From a checkpoint of a small sound classifier.
Model: 1.5M parameters, mfcc input, arch quartznet, norm groupnorm, depths [2, 2, 2, 2], widths [128, 192, 288, 432].
Rows from block 4, named by matrix and row number. Rows with one number belong to one channel. Each number is 128 + 32 x the weight over its row's rms, rounded and kept within 0 to 255. All counts start at 0. After the name is the row's rms in percent of the matrix's.
# convs1: first pointwise conv (model.blocks.4.convs.1.weight, 288x192x1), inputs 0-95
# convs3: second pointwise conv (model.blocks.4.convs.3.weight, 288x288x1, transposed), outputs 0-95
convs1.199 088 [127 134  92  98 117 105  83 176 172 179  48 138  53  85 153 104 163 138 146 116  96 156 132 123 148 142 121 124 129 127 127 123 144 114 131  79 101 161 110  30 132 139 117 200 120 189 102 107 121 115 162 113 121  98 142 196 156 110 160 104 154 123 120 115 112 183 173 157 114 199 106 107  84  52 123 116 146 157 196 154  86 137 141 144 134  71 138 123 116 123 139 159 166 154 142  80]
convs1.200 094 [107  93 128 155 123 183 128 132 131 147 176 137 109 108 131 135 161 153 140  35  82  88 191 118 143 159  91 129 115 121 136 136  93 127 152 125 123  78 162  95  69 107 109 162 137 166 104 130 121  87 116 124 117 110 167 140 177 140 114 122 152  87 159  65 107 107  92 234 148 191 130 168 118 178 132 153 189 137 108  84 179  79 112 101 130 147 111 147 121 142 137 126 137 156 181  51]
convs1.201 101 [125  93 164 128 134 149 178  53  83 129 127 140 106  99  67 143 172  93 129 108 100 145 102 121 138 115 143 101  65 145 152 119 159 177 138 193 110 117  86 121 148 143 103 201 144  98 119  87 117 134 115 117 120 191 110 130 139 126 169 152 168 183 114 142 161 182 107 138 149 108 138 105 145  55 127 134 101 125 106 118 102 235 133 109 153 115 122 143  88 190 125 200 149  84 138  79]
convs1.202 105 [183 165 125 129 152 126 121 111 159 126 149 135 126 129  91 153 159  79 168 108 127 126 136 146 127 100 108  96 143 111 150 152  97 173 114 142 126 122  87  99  84  94 152 170 136 140 111 100 112 136 166 162  98  97 179 129 108  69 116 172 174 166 104 160 123 179 105 127 168 128 150 141 157 118  88  75 178 108 108 180  64 149 154 149 156 120  87 107 164 126 158  99 127 128 148 159]
convs1.203 092 [132 119 143 139 171 194 125 160  91 124  88 114 114 150 138 186 140 189 143 149  74 109 105 217 154 135 141 155 110 128 155 146 125 119  60 111 155 147 129 105  84 116 168  75 107 133 147  96  81 107 146  78  88 182 146  49 102 109 189 137 119 108 181 125 112  99 153 107 127  88 149 119 125 131 128 122  28 114 132  50 122  97  95 103 139 139 145  86 152 133 151 113  90 134 139 204]
convs1.204 099 [100 125 140  85 208 144 149 120  77 144 153  94 135 186 118 174 143 190 156 128 123 200 124 175 121 126 114 109 107 168 130 148  75 126 148  84 141  76  87 162  99 136 117 165 122 110 108 199  93  86 106  91 108 167  86  81  98 160 104 169 134 193 150 129 110 143 119  88 115  86 116 161 115  62  88  62 153 121 154 131 129 113 123 115 171 110 136 136 171 156 166  98 122 144 109 183]
convs1.205 097 [161 114  74 171 118 108 109 143 109 112  81 130 183  90 120 148 161 143 116 140 104 101 174  90 159 100 119 140 110 121 178 119 166 134 184 136 145 132 139 190 141  69 158 175 185 182 153 140 177 120 132 135 182 154 114 152 122 128  85 128  88 153 104 162 125 157 156  41 163 103 132 154 130 150 150 134 153  96 159 122 126 167  75 142 152  81 159 142 173 134 133  98 174 123 166 122]
convs3.199 100 [128 152 109 106  88 149  94 103 150  91 138 120  97 138 126 147 114 159 121 118 124  96  66 101 105 175  85  78 136 121  82 155 140 131 122 150 109 152 104 103  75 117  52 113 106 142 153 170 162  98 148 107 138 125 124  94 138 108 162  96 170 149 121  70  94  81 147 125  95 110 137 145 158 129 135 138  66 110  67 103 149 126 109 133 120 110  98 147 134 105  49 165  98  68  67 101]
convs3.200 085 [133 137 158 135 184 131 134 140 114 190 164 149 154  93 140 132 139 145 124 194 167 134  45 148  92 110 175 126 142 117 115 161 105 126  48 137 138 100 114  47 103 153 124 136 117  98 154 118 152 163 131  70 171  98 146 157 104 141 122 150 128 111  83 129 164 196 140 117  82 117 161 117 119 139 106  99 138 140  77 122 143 180 141 147 151 193 125 115 102 112 142 128 118 145 124 157]
convs3.201 100 [113 147 131 202 159 157 181 186 166 107 149 168 120 135 110 129 126 149 133 154 146 138 119 157  50 153 135  91 133 133 101 127 144 147  94 144 130 124 169 137 148 126 141 105  99 112 146 144  39 204 189 140 132 186 178 114 138 122 147 130 124 113 142 105 162 155 106 127  69 150 121 159  97 130 122 127 133 122 174 123 109 135 138  96  94 156 123 139 138 108 137 113 122 144 111 135]
convs3.202 093 [129 127 137 142 144 127 127 186  99 135  91 114 115  62 162 101  74 144  97 100 171  87  97 169 161 113 129 127 142  85  74 102 153  86 129 131  98 151 169 142 102 123  99 141 105 119 158 103 141 161 178 140 192 135 108 161  80  80 165 103 190 142 153 126 125 108 151 133 145 150  63  97  45 107 153 131 105 102 149 154  94 122 147 119 125 159 156  97  91 130  92 158 122 103 227 103]
convs3.203 091 [128 164 143  93 157  94 132 197 186 123  92 109 149 173  84 142 154 116 127 147 120 155 227 155 110 103 116 169 112  99 143 156 103 119 131 121 127 115 183  88 116 128 145  97 132 141 142 133 111 162 120 118  70 142  50 104 131 156 117 170  92 126 110 133 141  48 125 127  80 105  87 117 206 148 132 155 109 123  55 134 102  99 108 133 118 129 150  86  91 100 185 164 138 108 130 124]
convs3.204 101 [127  95 130 131 106 140 101  82  56 150 185 121 115 133 135 123 133  87 137 153 120  59 132 120  61 182 146 117 128 139 174 111 122 108 118 101  80 104 123 144 173 120 112 107 148 175  87 167 161 143 197 143 116 110 120 119 178 140 212 163 151 162 128 147  59 185 132 152 131  82  96 120 116 134 173 147  97 137 116  85 143  70 207 183 111 139 115 145  82 147 124 146 133 101 113 141]
convs3.205 096 [110 135 104 187  11 126  60 115  75 127 179 145 151 120 109  98 142 154 125 156 124 149 153 156 170 139 123 157 137 135 131 128 146 133 105 122 101  71 125 136 165 122 166  93  61 129 146 109 144 112 110 144 123 133 151 113 121 104 141 122 127 172 102 142 129 111 122 102 181 210 154 126  59 150 182 132 112 136 144 123 127 170 136 159 141 141 159 136 141  85  92 154 116 113 114 158]